{
  "num_classes": [3, 3, 2, 3, 2, 3, 4, 4],
  "norm_position": "pre",
  "layers": 8,
  "residual_init": "none",
  "muon_scale": "match_rms_adamw",
  "momentum": 0.95,
  "orthogonalizer": "newton_schulz_5",
  "batch_size": 64,
  "epochs": 42.0,
  "weight_decay": 0.03
}
Rows from block 3 of a small image classifier, named by matrix and row number. Rows with one number within an expert belong to one neuron, the router's apart. Each number is 50 + 12 x the weight over its row's rms, rounded and kept within 0 to 99. All counts start at 0. After the name is the row's rms in percent of the matrix's.
After each expert's rows are labels from the 100 images, of 14976, where the router gives the expert most weight on average: "strongest on" is what is common among them. Only what is clearly more common there than usual is listed. The data: telescope images of galaxies (Galaxy Zoo DECaLS). In brackets: how many of the 100.
# router: router (model.blocks.3.mlp.router.weight, 16x256, trained with AdamW), inputs 0-127
# gate: expert gate (model.blocks.3.mlp.gate, 16x128x256), inputs 0-127
# up: expert up (model.blocks.3.mlp.up, 16x128x256), inputs 0-127
# down: expert down (model.blocks.3.mlp.down, 16x256x128, transposed), outputs 0-127

# expert 2
router.2 098:37 56 43 46 69 62 55 62 63 56 58 48 60 45 77 55 46 67 51 36 24 43 68 39 56 58 62 54 18 55 67 25 56 48 40 50 51 52 58 41 45 58 52 69 24 67 54 42 59 54 38 51 41 55 55 58 58 59 71 41 48 49 61 58 71 39 42 46 65 54 58 69 41 47 61 56 65 41 45 69 66 49 38 36 73 61 32 67 48 47 47 54 70 45 62 53 58 54 52 64 61 58 54 43 44 48 57 46 62 25 55 40 42 45 66 44 36 46 39 53 62 34 48 47 47 71 72 60
gate.3 100:47 58 44 50 24 34 31 53 62 55 55 37 46 67 51 47 65 60 57 60 62 60 48 40 57 50 56 60 53 40 46 32 58 53 37 37 60 38 54 44 64 52 40 39 57 64 55 46 51 59 49 45 59 21 34 53 44 50 61 53 40 59 54 53 56 44 50 32 42 53 78 63 37 46 47 40 60 47 52 62 54 42 95 63 76 45 48 55 49 32 48 68 51 41 33 34 42 45 59 37 53 38 62 46 30 42 41 37 52 67 30 66 44 33 66 40 56 66 32 40 49 32 44 45 40 47 46 37
up.3 096:40 65 80 36 61 64 51 61 65 54 35 49 19 67 44 52 34 39 15 55 47 35 45 45 39 53 33 44 55 53 64 40 77 45 22 38 61 45 60 47 31 52 31 56 38 42 52 44 46 41 33 70 31 59 52 60 50 60 56 50 60 66 65 25 53 30 82 40 59 61 41 45 71 66 54 48 52 44 48 63 57 49 47 45 62 58 63 60 56 47 48 50 53 53 56 58 44 59 29 34 55 41 65 57 58 75 53 47 54 50 26 32 55 38 48 46 30 47 69 50 38 34 53 39 71 68 54 46
down.3 098:58 47 31 56 46 58 48 68 61 71 65 55 41 51 46 29 62 62 47 31 57 47 31 46 33 61 29 56 71 56 43 52 54 52 52 20 35 47 34 53 69 51 57 62 29 33 68 33 44 48 47 48 66 52 44 59 55 48 55 47 37 51 50 54 60 61 46 62 39 40 58 46 61 49 43 30 47 40 35 32 56 56 47 49 67 61 74 58 56 46 51 51 41 79 56 41 48 74 65 61 51 28 53 35 50 49 42 35 50 54 45 44 54 33 45 55 41 39 59 42 27 41 38 51 46 46 58 52
gate.4 099:24 61 49 47 47 41 49 60 47 52 49 35 54 33 68 59 55 34 36 28 46 59 53 42 55 51 73 66 39 41 36 62 38 54 38 50 69 36 68 56 57 65 54 72 70 55 44 70 48 68 52 49 46 43 25 70 49 60 45 44 46 48 54 45 68 50 69 56 46 48 28 76 46 39 51 36 52 44 47 45 49 62 45 48 63 48 50 66 52 48 51 40 38 57 52 58 61 66 53 47 28 60 27 61 69 49 28 53 56 47 38 32 44 35 46 30 59 19 59 51 65 49 58 53 48 37 29 40
up.4 095:33 62 38 51 46 57 46 60 33 44 61 49 40 38 31 52 52 26 54 51 57 58 44 48 80 50 29 53 50 67 61 58 58 60 48 60 38 43 48 37 51 36 68 33 50 57 38 52 39 48 55 57 68 55 43 55 46 62 41 36 66 41 20 43 58 60 43 73 66 29 29 52 52 54 40 44 38 47 57 46 78 36 53 43 51 47 60 55 43 39 44 54 42 67 58 36 34 51 31 68 46 39 43 51 61 51 62 19 45 41 33 69 73 60 55 73 55 62 64 29 33 45 57 62 46 33 63 48
down.4 107:44 49 47 55 28 50 47 43 47 45 45 64 62 64 54 61 51 21 44 51 33 55 58 40 62 63 83 53 56 66 63 48 67 64 62 37 54 52 54 38 64 55 49 45 63 59 61 48 38 32 21 36 46 71 40 43 58 42 52 42 46 65 45 57 62 54 55 40 59 54 51 54 66 47 58 49 54 54 52 56 61 45 34 57 45 36 75 52 40 47 48 51 56 53 63 30 50 12 55 57 40 56 55 53 41 46 51 65 54 64 71 47 54 57 64 41 19 52 38 58 46 30 70 41 57 43 63 43
strongest on: edge-on disk: yes (32)

# expert 8
router.8 097:39 49 58 52 65 51 50 38 51 64 56 54 51 41 57 40 67 50 61 43 59 54 51 43 46 61 61 46 60 38 53 31 27 61 63 48 66 43 24 53 25 38 61 57 61 41 43 45 60 47 58 43 67 46 51 58 45 57 67 61 59 60 58 48 82 22 34 27 08 59 67 50 43 52 44 59 59 38 46 51 49 37 38 36 58 66 45 52 50 38 58 63 57 34 48 64 55 42 49 63 40 54 33 45 53 63 72 55 55 73 32 59 54 27 41 50 44 69 67 33 44 55 52 34 42 48 64 35
gate.3 106:39 47 60 50 65 51 32 34 45 47 61 45 69 45 38 38 15 68 52 36 71 58 70 48 66 50 60 39 48 54 49 47 35 52 22 69 73 33 50 34 57 37 68 51 26 80 52 35 59 72 54 46 37 50 47 50 36 42 28 57 44 50 47 32 35 48 35 50 41 50 41 49 36 40 47 37 37 53 33 51 47 45 82 39 47 30 19 57 41 42 81 53 40 54 40 42 26 43 60 36 53 54 83 42 53 47 33 57 61 38 64 58 59 36 64 43 38 46 42 57 52 60 59 40 50 59 63 44
up.3 094:29 30 46 49 47 51 51 59 56 43 61 34 56 56 59 41 46 70 44 54 64 36 51 38 35 71 48 59 60 58 37 25 72 36 50 45 72 43 55 60 63 68 25 66 46 47 57 58 50 34 47 43 59 42 33 38 73 38 64 50 33 47 45 62 36 53 53 47 31 54 59 50 61 41 38 32 39 55 71 48 36 49 20 51 51 39 36 49 40 62 48 54 62 59 49 43 59 74 58 60 59 49 55 71 44 47 54 39 71 49 52 57 45 50 32 54 41 74 37 55 72 40 63 43 62 62 38 61
down.3 104:50 50 41 51 57 54 32 62 51 76 52 43 37 51 49 77 55 49 54 40 66 63 31 60 72 41 27 70 40 66 55 28 42 41 48 55 28 55 53 27 56 36 45 59 42 37 50 50 70 52 55 59 56 58 34 37 31 50 51 64 53 55 55 74 63 28 54 46 50 59 41 42 67 50 68 66 54 42 66 48 46 45 64 55 52 56 52 71 64 55 50 50 42 67 65 35 46 52 33 69 55 30 67 36 42 29 40 51 66 71 49 52 59 17 39 51 62 49 61 45 24 30 42 47 39 62 65 47
gate.4 097:50 44 66 59 48 43 60 40 57 62 45 55 62 37 39 48 39 55 58 47 29 54 54 50 64 32 36 47 52 50 42 29 40 45 61 27 65 68 67 38 49 43 63 53 44 63 19 77 50 47 54 37 46 52 53 52 61 36 71 36 38 47 48 37 66 58 30 49 36 48 67 49 46 81 63 56 46 52 45 50 27 61 36 56 56 59 53 50 52 36 75 45 57 44 45 62 63 44 36 39 41 45 54 29 56 61 65 56 44 35 68 39 54 49 62 43 67 21 52 54 59 49 49 68 39 81 45 45
up.4 101:44 49 68 35 26 42 64 53 64 71 30 59 49 53 44 56 40 55 47 37 47 51 36 57 60 38 42 35 46 33 20 46 49 51 47 34 51 41 43 37 35 35 53 59 69 70 33 39 51 50 42 59 37 53 33 59 19 71 58 53 63 51 52 34 53 57 39 51 37 49 57 17 49 08 42 62 36 49 65 64 56 77 54 49 29 48 57 59 78 49 71 62 55 67 44 52 25 49 51 34 40 52 34 46 42 47 38 34 43 45 25 58 52 29 45 47 49 53 41 52 60 36 43 50 54 61 56 49
down.4 091:59 56 49 25 65 44 63 68 48 63 60 46 51 48 62 46 57 41 53 52 41 68 53 32 45 44 55 51 28 36 56 52 62 69 67 46 53 56 67 68 50 52 52 53 59 68 41 34 48 46 31 51 41 36 52 53 52 42 46 55 49 48 51 44 32 48 32 45 38 22 58 69 55 58 50 68 71 37 43 39 28 61 57 45 50 39 61 38 42 52 47 53 38 50 39 58 40 40 66 56 40 43 69 61 47 43 48 47 56 48 54 55 71 39 62 41 47 23 49 45 40 68 63 32 27 56 40 66
strongest on: shape: featured or disk (71); edge-on disk: no (65); spiral arms: yes (50)

# expert 15
router.15 103:43 67 60 57 49 64 37 62 40 57 67 64 50 43 64 44 56 52 45 63 49 37 42 63 43 65 50 51 43 45 44 56 50 42 46 53 67 57 27 53 48 49 58 59 46 33 40 60 41 35 39 37 57 67 46 38 73 71 39 48 54 35 65 29 50 49 60 39 52 45 32 35 65 38 43 40 55 51 45 42 58 68 46 41 44 21 46 45 49 34 45 56 62 36 44 75 63 68 38 29 71 48 45 52 65 33 39 75 45 49 42 32 56 54 51 59 42 59 55 35 53 56 41 45 36 51 67 60
gate.3 099:56 45 43 48 56 48 40 41 42 47 56 70 72 43 71 80 40 18 46 37 62 43 54 44 49 44 67 58 56 56 63 71 33 46 35 43 43 41 70 34 33 44 54 58 41 36 39 63 53 37 54 33 38 52 45 63 53 49 57 49 52 42 33 41 52 53 53 50 21 44 32 48 30 60 79 80 53 49 54 62 50 53 62 64 65 57 52 51 45 57 49 51 51 47 36 51 37 40 49 60 40 65 75 75 51 68 29 42 77 59 68 60 36 55 56 59 78 41 46 48 40 66 51 48 25 50 57 32
up.3 093:41 53 56 58 58 67 49 47 69 67 55 42 52 53 58 41 39 51 42 49 45 58 58 41 44 75 50 28 51 64 62 64 55 56 51 55 41 48 61 40 32 55 56 55 68 31 53 45 43 52 45 51 53 53 67 40 41 47 35 48 51 47 73 47 24 57 57 37 17 71 46 52 36 33 53 54 45 39 48 46 71 74 50 68 46 54 57 43 49 56 44 41 37 63 28 68 42 53 35 48 45 50 61 35 36 34 45 34 58 63 53 64 33 59 35 38 52 36 50 40 51 45 31 59 33 48 38 50
down.3 096:47 41 53 37 66 57 51 39 49 68 43 41 33 53 55 43 29 22 63 38 55 50 57 55 47 49 42 37 55 28 51 50 27 55 25 58 40 53 43 39 56 74 76 55 56 43 53 47 60 33 53 46 56 53 68 32 35 51 46 40 50 42 53 40 44 62 39 48 56 62 37 51 72 68 48 24 22 42 29 36 61 75 67 61 52 53 44 78 55 46 55 70 54 51 53 31 47 43 64 69 54 55 47 72 62 29 57 38 65 40 46 53 66 53 38 60 51 60 55 28 56 56 61 58 50 55 50 56
gate.4 100:52 56 49 42 44 52 45 59 56 55 22 61 44 53 60 43 68 55 70 64 32 26 51 42 46 69 46 40 40 51 60 51 58 51 47 68 25 56 69 48 45 42 48 79 54 34 40 51 48 56 48 53 44 56 60 56 52 50 52 60 59 40 42 34 52 56 53 48 36 54 61 33 43 42 53 30 45 28 28 58 57 51 53 43 59 49 44 62 45 58 38 53 58 55 52 77 54 44 51 56 41 47 65 62 41 63 23 37 46 58 40 62 40 54 62 47 53 66 54 46 38 69 51 37 49 58 58 69
up.4 101:51 48 56 48 55 32 46 55 64 46 53 39 63 71 27 61 57 35 64 70 29 37 60 48 39 59 51 60 39 48 55 42 48 42 51 69 62 53 37 61 51 58 67 66 71 55 44 45 58 43 53 68 59 64 37 45 49 51 58 52 37 43 38 65 35 59 53 54 67 73 59 45 35 37 59 38 33 60 62 57 66 59 60 45 65 56 47 50 80 58 51 43 35 54 46 58 49 78 48 63 39 75 58 41 54 44 47 56 42 36 62 63 44 54 51 44 40 47 48 62 63 57 72 54 38 50 39 64
down.4 111:29 32 26 52 62 59 54 60 35 40 44 46 41 47 78 71 57 54 39 45 80 49 44 27 53 59 43 67 61 39 59 42 43 50 47 52 45 57 66 72 49 45 49 65 33 54 48 37 37 44 41 43 49 63 29 47 58 59 41 34 44 73 56 34 32 48 60 55 69 46 32 48 45 43 45 56 48 64 54 67 49 47 28 38 46 50 66 60 12 53 39 55 59 17 52 34 53 58 62 45 56 48 75 24 55 60 41 35 51 34 41 53 33 43 48 56 47 69 58 65 62 62 50 47 48 59 45 34
strongest on: shape: featured or disk (74); edge-on disk: no (66); spiral arms: yes (57)

# expert 12
router.12 098:45 54 56 73 48 74 26 57 35 60 22 45 45 54 52 65 38 59 51 37 52 60 65 55 26 60 46 64 56 64 45 52 58 67 53 58 33 82 51 47 61 73 50 38 45 54 44 46 55 47 28 46 63 54 36 63 50 36 49 57 49 44 55 45 42 46 42 44 61 57 79 59 64 54 44 21 52 61 45 67 63 50 52 39 40 37 40 42 42 44 36 36 52 58 48 74 56 63 53 56 36 55 39 62 58 39 57 41 53 48 65 55 47 61 63 29 55 20 55 52 54 48 60 51 56 53 53 62
gate.3 091:49 58 61 58 62 56 52 53 50 46 56 32 42 56 67 48 34 41 52 45 53 59 46 43 28 67 49 50 53 44 50 40 46 74 63 35 45 34 52 71 42 60 45 46 49 47 66 55 63 45 67 58 50 50 36 14 53 51 35 63 53 50 49 48 66 48 47 51 47 45 61 39 41 55 58 56 48 59 48 43 58 32 47 50 64 66 71 49 46 48 45 40 56 79 79 57 41 50 32 51 51 60 33 64 59 49 43 37 36 17 30 35 62 64 51 60 49 68 74 44 45 69 60 58 53 50 34 60
up.3 097:32 29 69 53 55 57 65 65 54 61 74 63 43 55 55 62 30 36 58 66 26 54 47 46 42 51 44 36 54 44 52 50 44 41 51 61 40 55 32 73 49 47 51 38 59 48 32 58 63 51 58 57 72 51 81 43 47 51 43 55 49 23 42 40 52 28 57 38 41 45 59 46 70 30 67 47 53 55 45 48 50 73 35 55 42 54 45 57 69 43 38 88 65 56 44 43 55 43 65 53 70 44 50 74 64 49 39 45 44 38 42 56 58 57 60 41 60 51 38 52 62 43 51 49 50 78 59 51
down.3 099:59 52 46 39 68 38 62 31 45 29 50 50 46 58 64 53 58 34 47 52 61 55 60 51 46 48 31 72 37 54 60 44 58 42 53 28 63 57 45 53 47 39 44 37 53 41 34 48 45 47 54 44 69 78 45 48 46 33 35 45 53 55 26 56 48 51 39 15 48 56 51 31 72 59 47 54 51 60 42 49 55 63 64 36 48 77 65 39 41 48 44 46 57 34 35 45 67 66 38 37 44 52 44 61 76 57 37 30 58 53 40 50 40 39 53 60 56 32 20 58 60 34 48 66 51 62 73 65
gate.4 096:49 64 54 43 68 30 49 63 42 36 20 54 39 61 57 65 58 50 56 42 58 74 60 60 51 56 51 23 43 52 32 53 36 38 65 59 50 40 64 48 58 54 44 50 65 33 42 64 41 35 50 52 27 76 65 61 42 45 55 70 46 48 65 38 55 80 62 42 39 39 40 31 62 36 46 57 43 64 26 23 59 38 67 45 42 55 43 59 21 61 47 43 59 31 44 43 56 73 52 65 49 51 59 58 58 47 47 47 73 38 58 69 56 49 36 67 38 53 55 48 41 60 34 52 59 40 37 66
up.4 102:49 55 73 38 68 53 55 50 65 58 47 29 59 51 57 36 59 48 58 39 65 37 43 63 28 48 41 56 55 74 50 51 57 47 51 51 64 60 50 54 37 42 52 42 40 38 41 57 55 42 40 52 53 39 50 35 45 59 38 57 43 40 36 25 56 65 66 65 44 60 54 40 46 59 29 60 58 49 51 54 50 60 52 38 53 39 64 46 49 57 69 67 43 47 44 51 67 66 64 67 34 53 46 65 56 38 42 41 57 63 42 58 51 54 27 38 51 37 50 64 60 40 36 70 50 22 40 40
down.4 092:67 51 50 49 49 37 43 58 33 67 29 63 52 59 47 38 57 62 50 24 52 56 39 46 49 65 50 61 29 47 61 49 38 58 47 46 63 56 72 45 46 33 36 43 35 51 55 53 65 49 38 57 38 50 40 51 54 40 61 45 24 45 47 86 33 43 44 36 47 62 46 32 72 44 45 34 60 38 48 40 36 61 40 16 64 46 39 54 50 48 60 44 73 65 45 61 37 57 23 63 31 55 38 54 53 43 51 56 47 34 38 44 54 52 60 42 31 50 68 63 49 45 31 43 55 45 36 53
strongest on: shape: featured or disk (75); edge-on disk: no (67); spiral arms: yes (62)

# expert 9
router.9 099:34 69 67 49 59 62 47 53 40 38 40 41 63 31 52 58 56 47 60 37 59 59 47 62 37 57 55 39 43 72 53 51 48 60 61 48 49 70 39 66 48 60 42 59 70 62 57 58 35 52 46 45 43 54 47 56 54 44 68 52 48 65 59 69 50 47 28 44 78 57 45 42 41 59 71 56 27 43 57 48 59 68 50 22 70 47 58 47 86 77 29 55 51 42 35 49 31 52 45 36 37 58 39 53 66 42 75 36 53 44 52 36 59 38 37 56 63 53 48 26 56 34 33 32 38 51 63 49
gate.0 093:70 45 42 73 32 59 43 51 41 41 53 35 42 54 36 46 46 40 50 84 42 41 50 55 48 40 35 56 45 51 38 39 54 59 47 45 67 33 44 55 42 65 36 51 60 43 39 43 56 46 55 60 54 68 36 65 42 42 66 74 40 76 40 51 36 29 49 59 37 38 55 69 56 44 56 23 72 58 37 37 59 71 41 58 57 60 39 41 58 38 55 68 45 66 47 41 39 47 58 56 47 24 61 41 33 53 53 37 58 60 59 50 59 34 61 58 40 46 48 56 43 49 45 58 21 49 63 45
up.0 103:24 52 55 71 51 40 32 56 54 51 37 25 47 54 16 40 46 35 35 61 40 39 63 58 57 47 69 40 43 65 25 33 56 30 25 61 32 49 40 54 44 56 39 44 63 42 36 67 42 45 64 50 49 57 46 72 30 41 34 61 58 28 70 26 64 50 55 53 55 43 50 44 50 30 45 47 50 46 35 77 53 44 43 59 47 55 62 62 68 36 54 41 33 47 42 61 26 59 45 63 41 36 69 29 45 60 61 43 48 43 47 55 39 49 61 43 53 59 43 43 49 55 55 43 45 59 38 55
down.0 105:29 53 64 51 49 59 49 61 48 51 44 51 37 72 61 43 63 38 37 37 51 61 50 47 47 52 62 57 54 47 44 65 61 47 39 56 55 32 74 42 60 49 37 47 49 55 73 49 37 45 59 53 54 22 77 58 58 46 58 46 77 44 49 65 32 31 48 40 47 57 61 51 42 40 58 49 29 34 54 52 58 36 38 39 44 31 50 28 59 67 61 69 57 60 62 38 27 33 71 47 54 74 45 62 58 23 32 34 24 45 60 46 65 53 70 61 36 50 39 57 37 42 60 36 25 48 83 42
gate.1 093:20 55 60 37 59 69 67 36 67 46 50 76 52 43 59 52 60 75 27 64 67 49 50 57 56 62 34 66 37 41 66 64 43 54 63 47 43 65 57 26 39 62 50 45 61 51 48 43 51 54 50 53 28 48 44 44 65 34 41 44 54 58 36 73 48 44 52 53 50 68 51 45 59 48 51 52 62 45 40 57 62 59 49 38 61 28 45 58 36 46 51 49 66 53 37 42 49 27 30 34 31 50 53 76 53 59 68 60 46 46 51 49 55 51 49 59 74 46 71 63 41 38 65 76 32 48 56 53
up.1 092:67 46 60 45 61 47 60 56 56 37 66 58 51 56 34 65 46 39 49 39 52 55 88 34 49 48 51 37 55 43 47 46 54 38 62 41 71 36 38 51 66 46 56 50 61 22 67 74 37 47 54 54 56 31 77 58 69 42 61 36 54 61 44 53 48 48 61 54 59 43 23 49 54 50 58 40 23 61 56 73 47 31 39 51 34 59 63 53 52 22 80 46 45 78 40 58 48 52 60 62 46 64 57 34 57 31 46 59 68 57 53 19 54 56 64 69 56 54 45 70 61 49 42 45 40 54 61 72
down.1 108:51 76 22 48 52 72 46 62 52 42 62 28 43 45 62 50 68 52 42 51 50 50 52 37 46 53 53 36 45 75 49 63 58 66 46 55 30 50 62 48 47 35 52 41 66 53 57 33 35 51 44 51 50 38 32 46 52 40 38 34 39 60 34 46 71 38 58 64 28 35 55 40 60 51 53 56 41 36 49 57 60 48 62 29 46 34 30 48 58 59 32 48 32 52 43 53 55 57 44 24 59 62 28 49 66 43 52 67 70 58 53 42 60 47 59 45 45 45 44 79 39 52 53 49 32 66 58 51
strongest on: shape: featured or disk (71); edge-on disk: no (55); spiral arms: yes (44)

# expert 4
router.4 100:32 53 29 54 67 60 36 57 43 68 47 50 58 63 62 53 41 39 48 60 48 49 51 52 47 51 58 57 57 52 56 31 54 66 64 39 70 40 66 61 22 64 52 42 32 44 52 36 39 36 43 46 42 65 52 69 58 60 55 40 53 45 46 45 53 35 49 30 65 44 52 39 44 40 45 53 56 57 43 59 42 52 26 46 63 31 48 67 54 22 50 52 55 60 36 52 33 48 66 63 57 53 67 47 54 18 60 46 50 25 61 44 60 64 54 54 66 58 31 54 30 31 49 57 42 45 65 50
gate.0 100:34 36 23 48 51 53 47 58 54 67 35 47 57 66 44 60 48 50 12 34 30 25 34 49 40 66 35 71 42 46 62 53 56 55 60 35 41 41 38 57 47 50 47 56 47 57 42 49 43 64 62 40 51 46 64 63 61 65 44 64 67 66 54 54 35 53 38 44 68 26 49 47 36 59 45 59 50 52 26 64 45 42 42 45 67 61 50 46 45 45 36 56 45 55 64 66 63 44 34 77 59 41 62 36 68 62 56 49 34 64 47 48 57 55 42 36 68 42 28 57 61 44 51 50 60 85 56 43
up.0 104:55 33 44 33 62 47 67 56 60 58 44 50 50 32 58 58 34 70 49 47 70 54 59 74 46 46 62 56 60 34 44 39 49 59 26 35 35 51 34 43 42 66 42 44 59 48 44 47 59 55 46 66 70 44 78 36 42 67 56 63 63 50 37 59 36 57 46 31 71 61 53 37 21 66 34 64 32 48 26 33 67 41 22 41 56 35 40 42 58 42 51 67 54 48 62 45 64 30 63 58 49 36 44 50 50 50 28 52 51 58 36 50 39 44 63 47 75 45 48 50 61 53 36 44 59 48 42 36
down.0 093:69 52 35 57 40 44 45 36 64 37 37 81 67 75 44 46 59 52 56 53 56 43 51 48 53 59 44 62 51 43 58 57 52 49 37 29 65 53 37 53 59 42 53 49 51 48 59 48 53 37 23 61 39 52 46 35 40 33 40 39 14 61 47 43 60 65 38 55 77 52 59 33 62 59 63 59 43 29 55 63 68 54 36 47 71 51 45 31 47 39 67 77 41 47 28 50 54 33 44 44 47 50 28 49 45 51 70 61 39 47 66 58 47 47 49 46 52 48 40 77 49 38 21 38 58 29 53 58
gate.1 107:53 52 27 51 47 79 45 54 34 32 34 39 24 65 73 41 47 37 58 35 49 41 57 26 32 45 45 50 50 56 54 51 36 56 46 60 54 58 43 26 45 69 49 64 39 50 46 55 37 70 50 46 54 51 61 35 38 53 55 64 68 64 66 48 44 45 41 59 44 63 52 43 47 54 41 44 61 77 60 40 32 48 53 45 35 44 44 64 49 56 29 62 57 48 63 55 59 21 22 47 44 54 50 51 59 58 39 70 51 44 56 46 48 36 54 58 59 44 45 48 35 52 41 50 62 51 65 60
up.1 098:54 52 54 78 31 41 44 48 47 80 62 48 52 45 52 57 46 72 68 32 47 45 46 83 54 27 56 51 62 36 57 37 45 59 43 43 54 44 49 46 45 49 70 66 52 51 48 50 59 83 49 67 51 58 42 42 42 42 44 53 65 37 32 60 32 85 38 59 38 38 48 21 48 47 28 46 69 53 65 51 54 27 56 45 54 46 49 64 43 67 56 25 47 29 48 32 63 72 44 51 50 56 57 41 28 30 52 32 48 51 60 64 58 28 67 44 57 43 42 41 44 51 49 65 34 73 53 33
down.1 098:49 20 51 43 70 37 51 37 65 48 57 52 59 38 43 45 58 59 41 53 62 49 61 40 50 39 45 52 47 33 52 39 35 61 48 51 54 39 56 37 59 68 65 61 69 57 48 71 42 62 36 70 35 49 42 45 57 83 36 46 54 66 50 76 60 65 49 54 66 53 53 47 46 76 40 70 43 62 42 53 47 61 36 61 46 51 66 36 30 52 40 32 58 48 64 52 29 19 35 57 45 57 56 25 65 56 42 39 40 36 68 35 58 60 46 42 32 29 44 41 41 37 48 68 22 46 55 48
strongest on: shape: featured or disk (63); edge-on disk: no (59); spiral arms: yes (48)

# expert 11
router.11 101:35 38 48 49 63 66 38 71 39 57 55 42 60 53 55 32 42 55 40 35 53 39 34 67 46 59 46 47 40 61 54 39 76 42 61 57 33 44 74 34 39 49 63 57 28 66 54 54 48 51 51 58 43 70 47 50 35 78 65 53 49 28 58 59 55 42 44 51 79 45 66 43 59 61 54 47 26 41 53 36 65 68 48 27 94 42 44 60 63 44 49 47 55 39 47 61 44 63 46 43 47 57 48 66 49 49 42 43 41 39 55 38 56 69 43 56 58 42 41 49 55 45 47 40 55 46 49 68
gate.0 107:38 61 59 41 37 33 78 40 52 59 57 40 56 51 55 40 53 50 48 52 68 74 39 54 39 32 56 49 55 64 48 51 53 73 26 51 72 55 44 69 29 74 42 42 41 24 67 43 57 43 63 69 47 40 62 42 43 55 67 73 50 41 44 42 66 60 48 49 46 21 64 48 52 67 72 67 25 57 34 32 63 52 35 43 44 40 43 65 53 50 48 96 47 27 44 37 46 57 47 38 54 49 52 44 57 54 24 58 30 45 55 57 34 62 45 45 53 40 29 38 44 48 57 62 41 60 49 76
up.0 099:42 45 44 65 64 39 55 72 55 50 59 56 56 53 29 46 29 37 65 45 42 46 47 43 42 65 48 54 50 41 50 24 65 51 37 55 58 72 74 57 67 49 59 74 41 29 64 47 59 41 53 59 46 58 47 59 32 45 58 64 60 43 55 45 45 55 30 65 61 59 46 72 38 44 59 46 65 34 51 45 59 44 56 42 58 28 43 49 43 72 25 43 73 55 20 40 59 48 40 58 64 63 50 47 45 57 31 52 54 48 64 52 23 52 57 48 48 33 48 49 40 64 47 46 48 47 52 53
down.0 108:44 44 63 49 47 48 60 48 60 55 46 55 64 17 47 41 15 60 52 11 42 54 37 56 55 43 48 62 40 46 58 55 38 48 56 74 55 42 63 40 54 42 41 54 61 48 71 26 55 68 38 83 59 61 39 23 28 48 33 29 64 62 68 32 55 36 36 52 39 65 68 37 55 61 59 31 40 70 39 51 44 45 56 42 63 40 63 42 41 61 64 41 38 54 41 31 68 42 52 43 51 45 62 61 44 50 49 46 52 54 54 57 59 29 35 54 68 70 55 63 51 49 69 62 53 52 46 76
gate.1 104:53 42 65 58 24 52 50 27 31 51 47 47 69 60 45 49 40 50 61 44 39 60 76 42 40 54 65 54 57 48 34 65 56 39 53 68 24 50 36 33 46 39 60 49 68 81 53 57 48 65 49 58 59 45 35 62 54 63 55 45 54 49 59 37 44 52 44 57 50 59 59 51 62 50 57 53 56 40 58 49 49 53 54 59 50 63 57 56 40 73 49 55 42 51 50 45 34 22 57 49 47 36 57 37 53 85 53 47 54 43 58 62 66 38 53 61 38 36 44 59 56 63 32 58 37 49 34 52
up.1 099:57 67 59 53 41 54 56 76 58 53 37 39 63 43 62 46 62 42 55 38 44 51 57 48 38 45 59 50 59 56 33 50 51 49 64 73 61 53 44 52 50 61 41 62 67 46 46 55 31 48 54 64 46 54 32 70 39 47 56 64 61 48 43 77 63 51 55 37 66 64 58 44 57 32 59 46 54 83 70 43 57 58 42 41 47 60 59 36 39 54 48 51 48 49 88 62 41 52 41 57 56 29 62 65 46 49 24 55 40 52 54 28 59 51 38 36 58 48 63 50 35 65 41 48 41 51 46 59
down.1 089:38 56 50 31 56 42 45 42 35 27 34 33 70 51 58 65 66 53 76 62 58 52 37 28 35 28 46 48 33 79 77 68 52 63 39 56 34 44 54 32 53 43 71 39 64 43 33 53 47 50 52 39 60 48 41 61 43 48 42 28 45 57 39 47 68 43 41 64 33 55 56 45 29 56 60 58 48 34 44 24 41 74 51 69 35 43 48 64 65 53 47 43 41 45 58 38 25 55 48 47 35 41 47 50 50 54 65 53 49 62 46 55 72 37 40 37 41 41 65 50 20 63 29 46 32 31 82 64
strongest on: edge-on disk: no (55)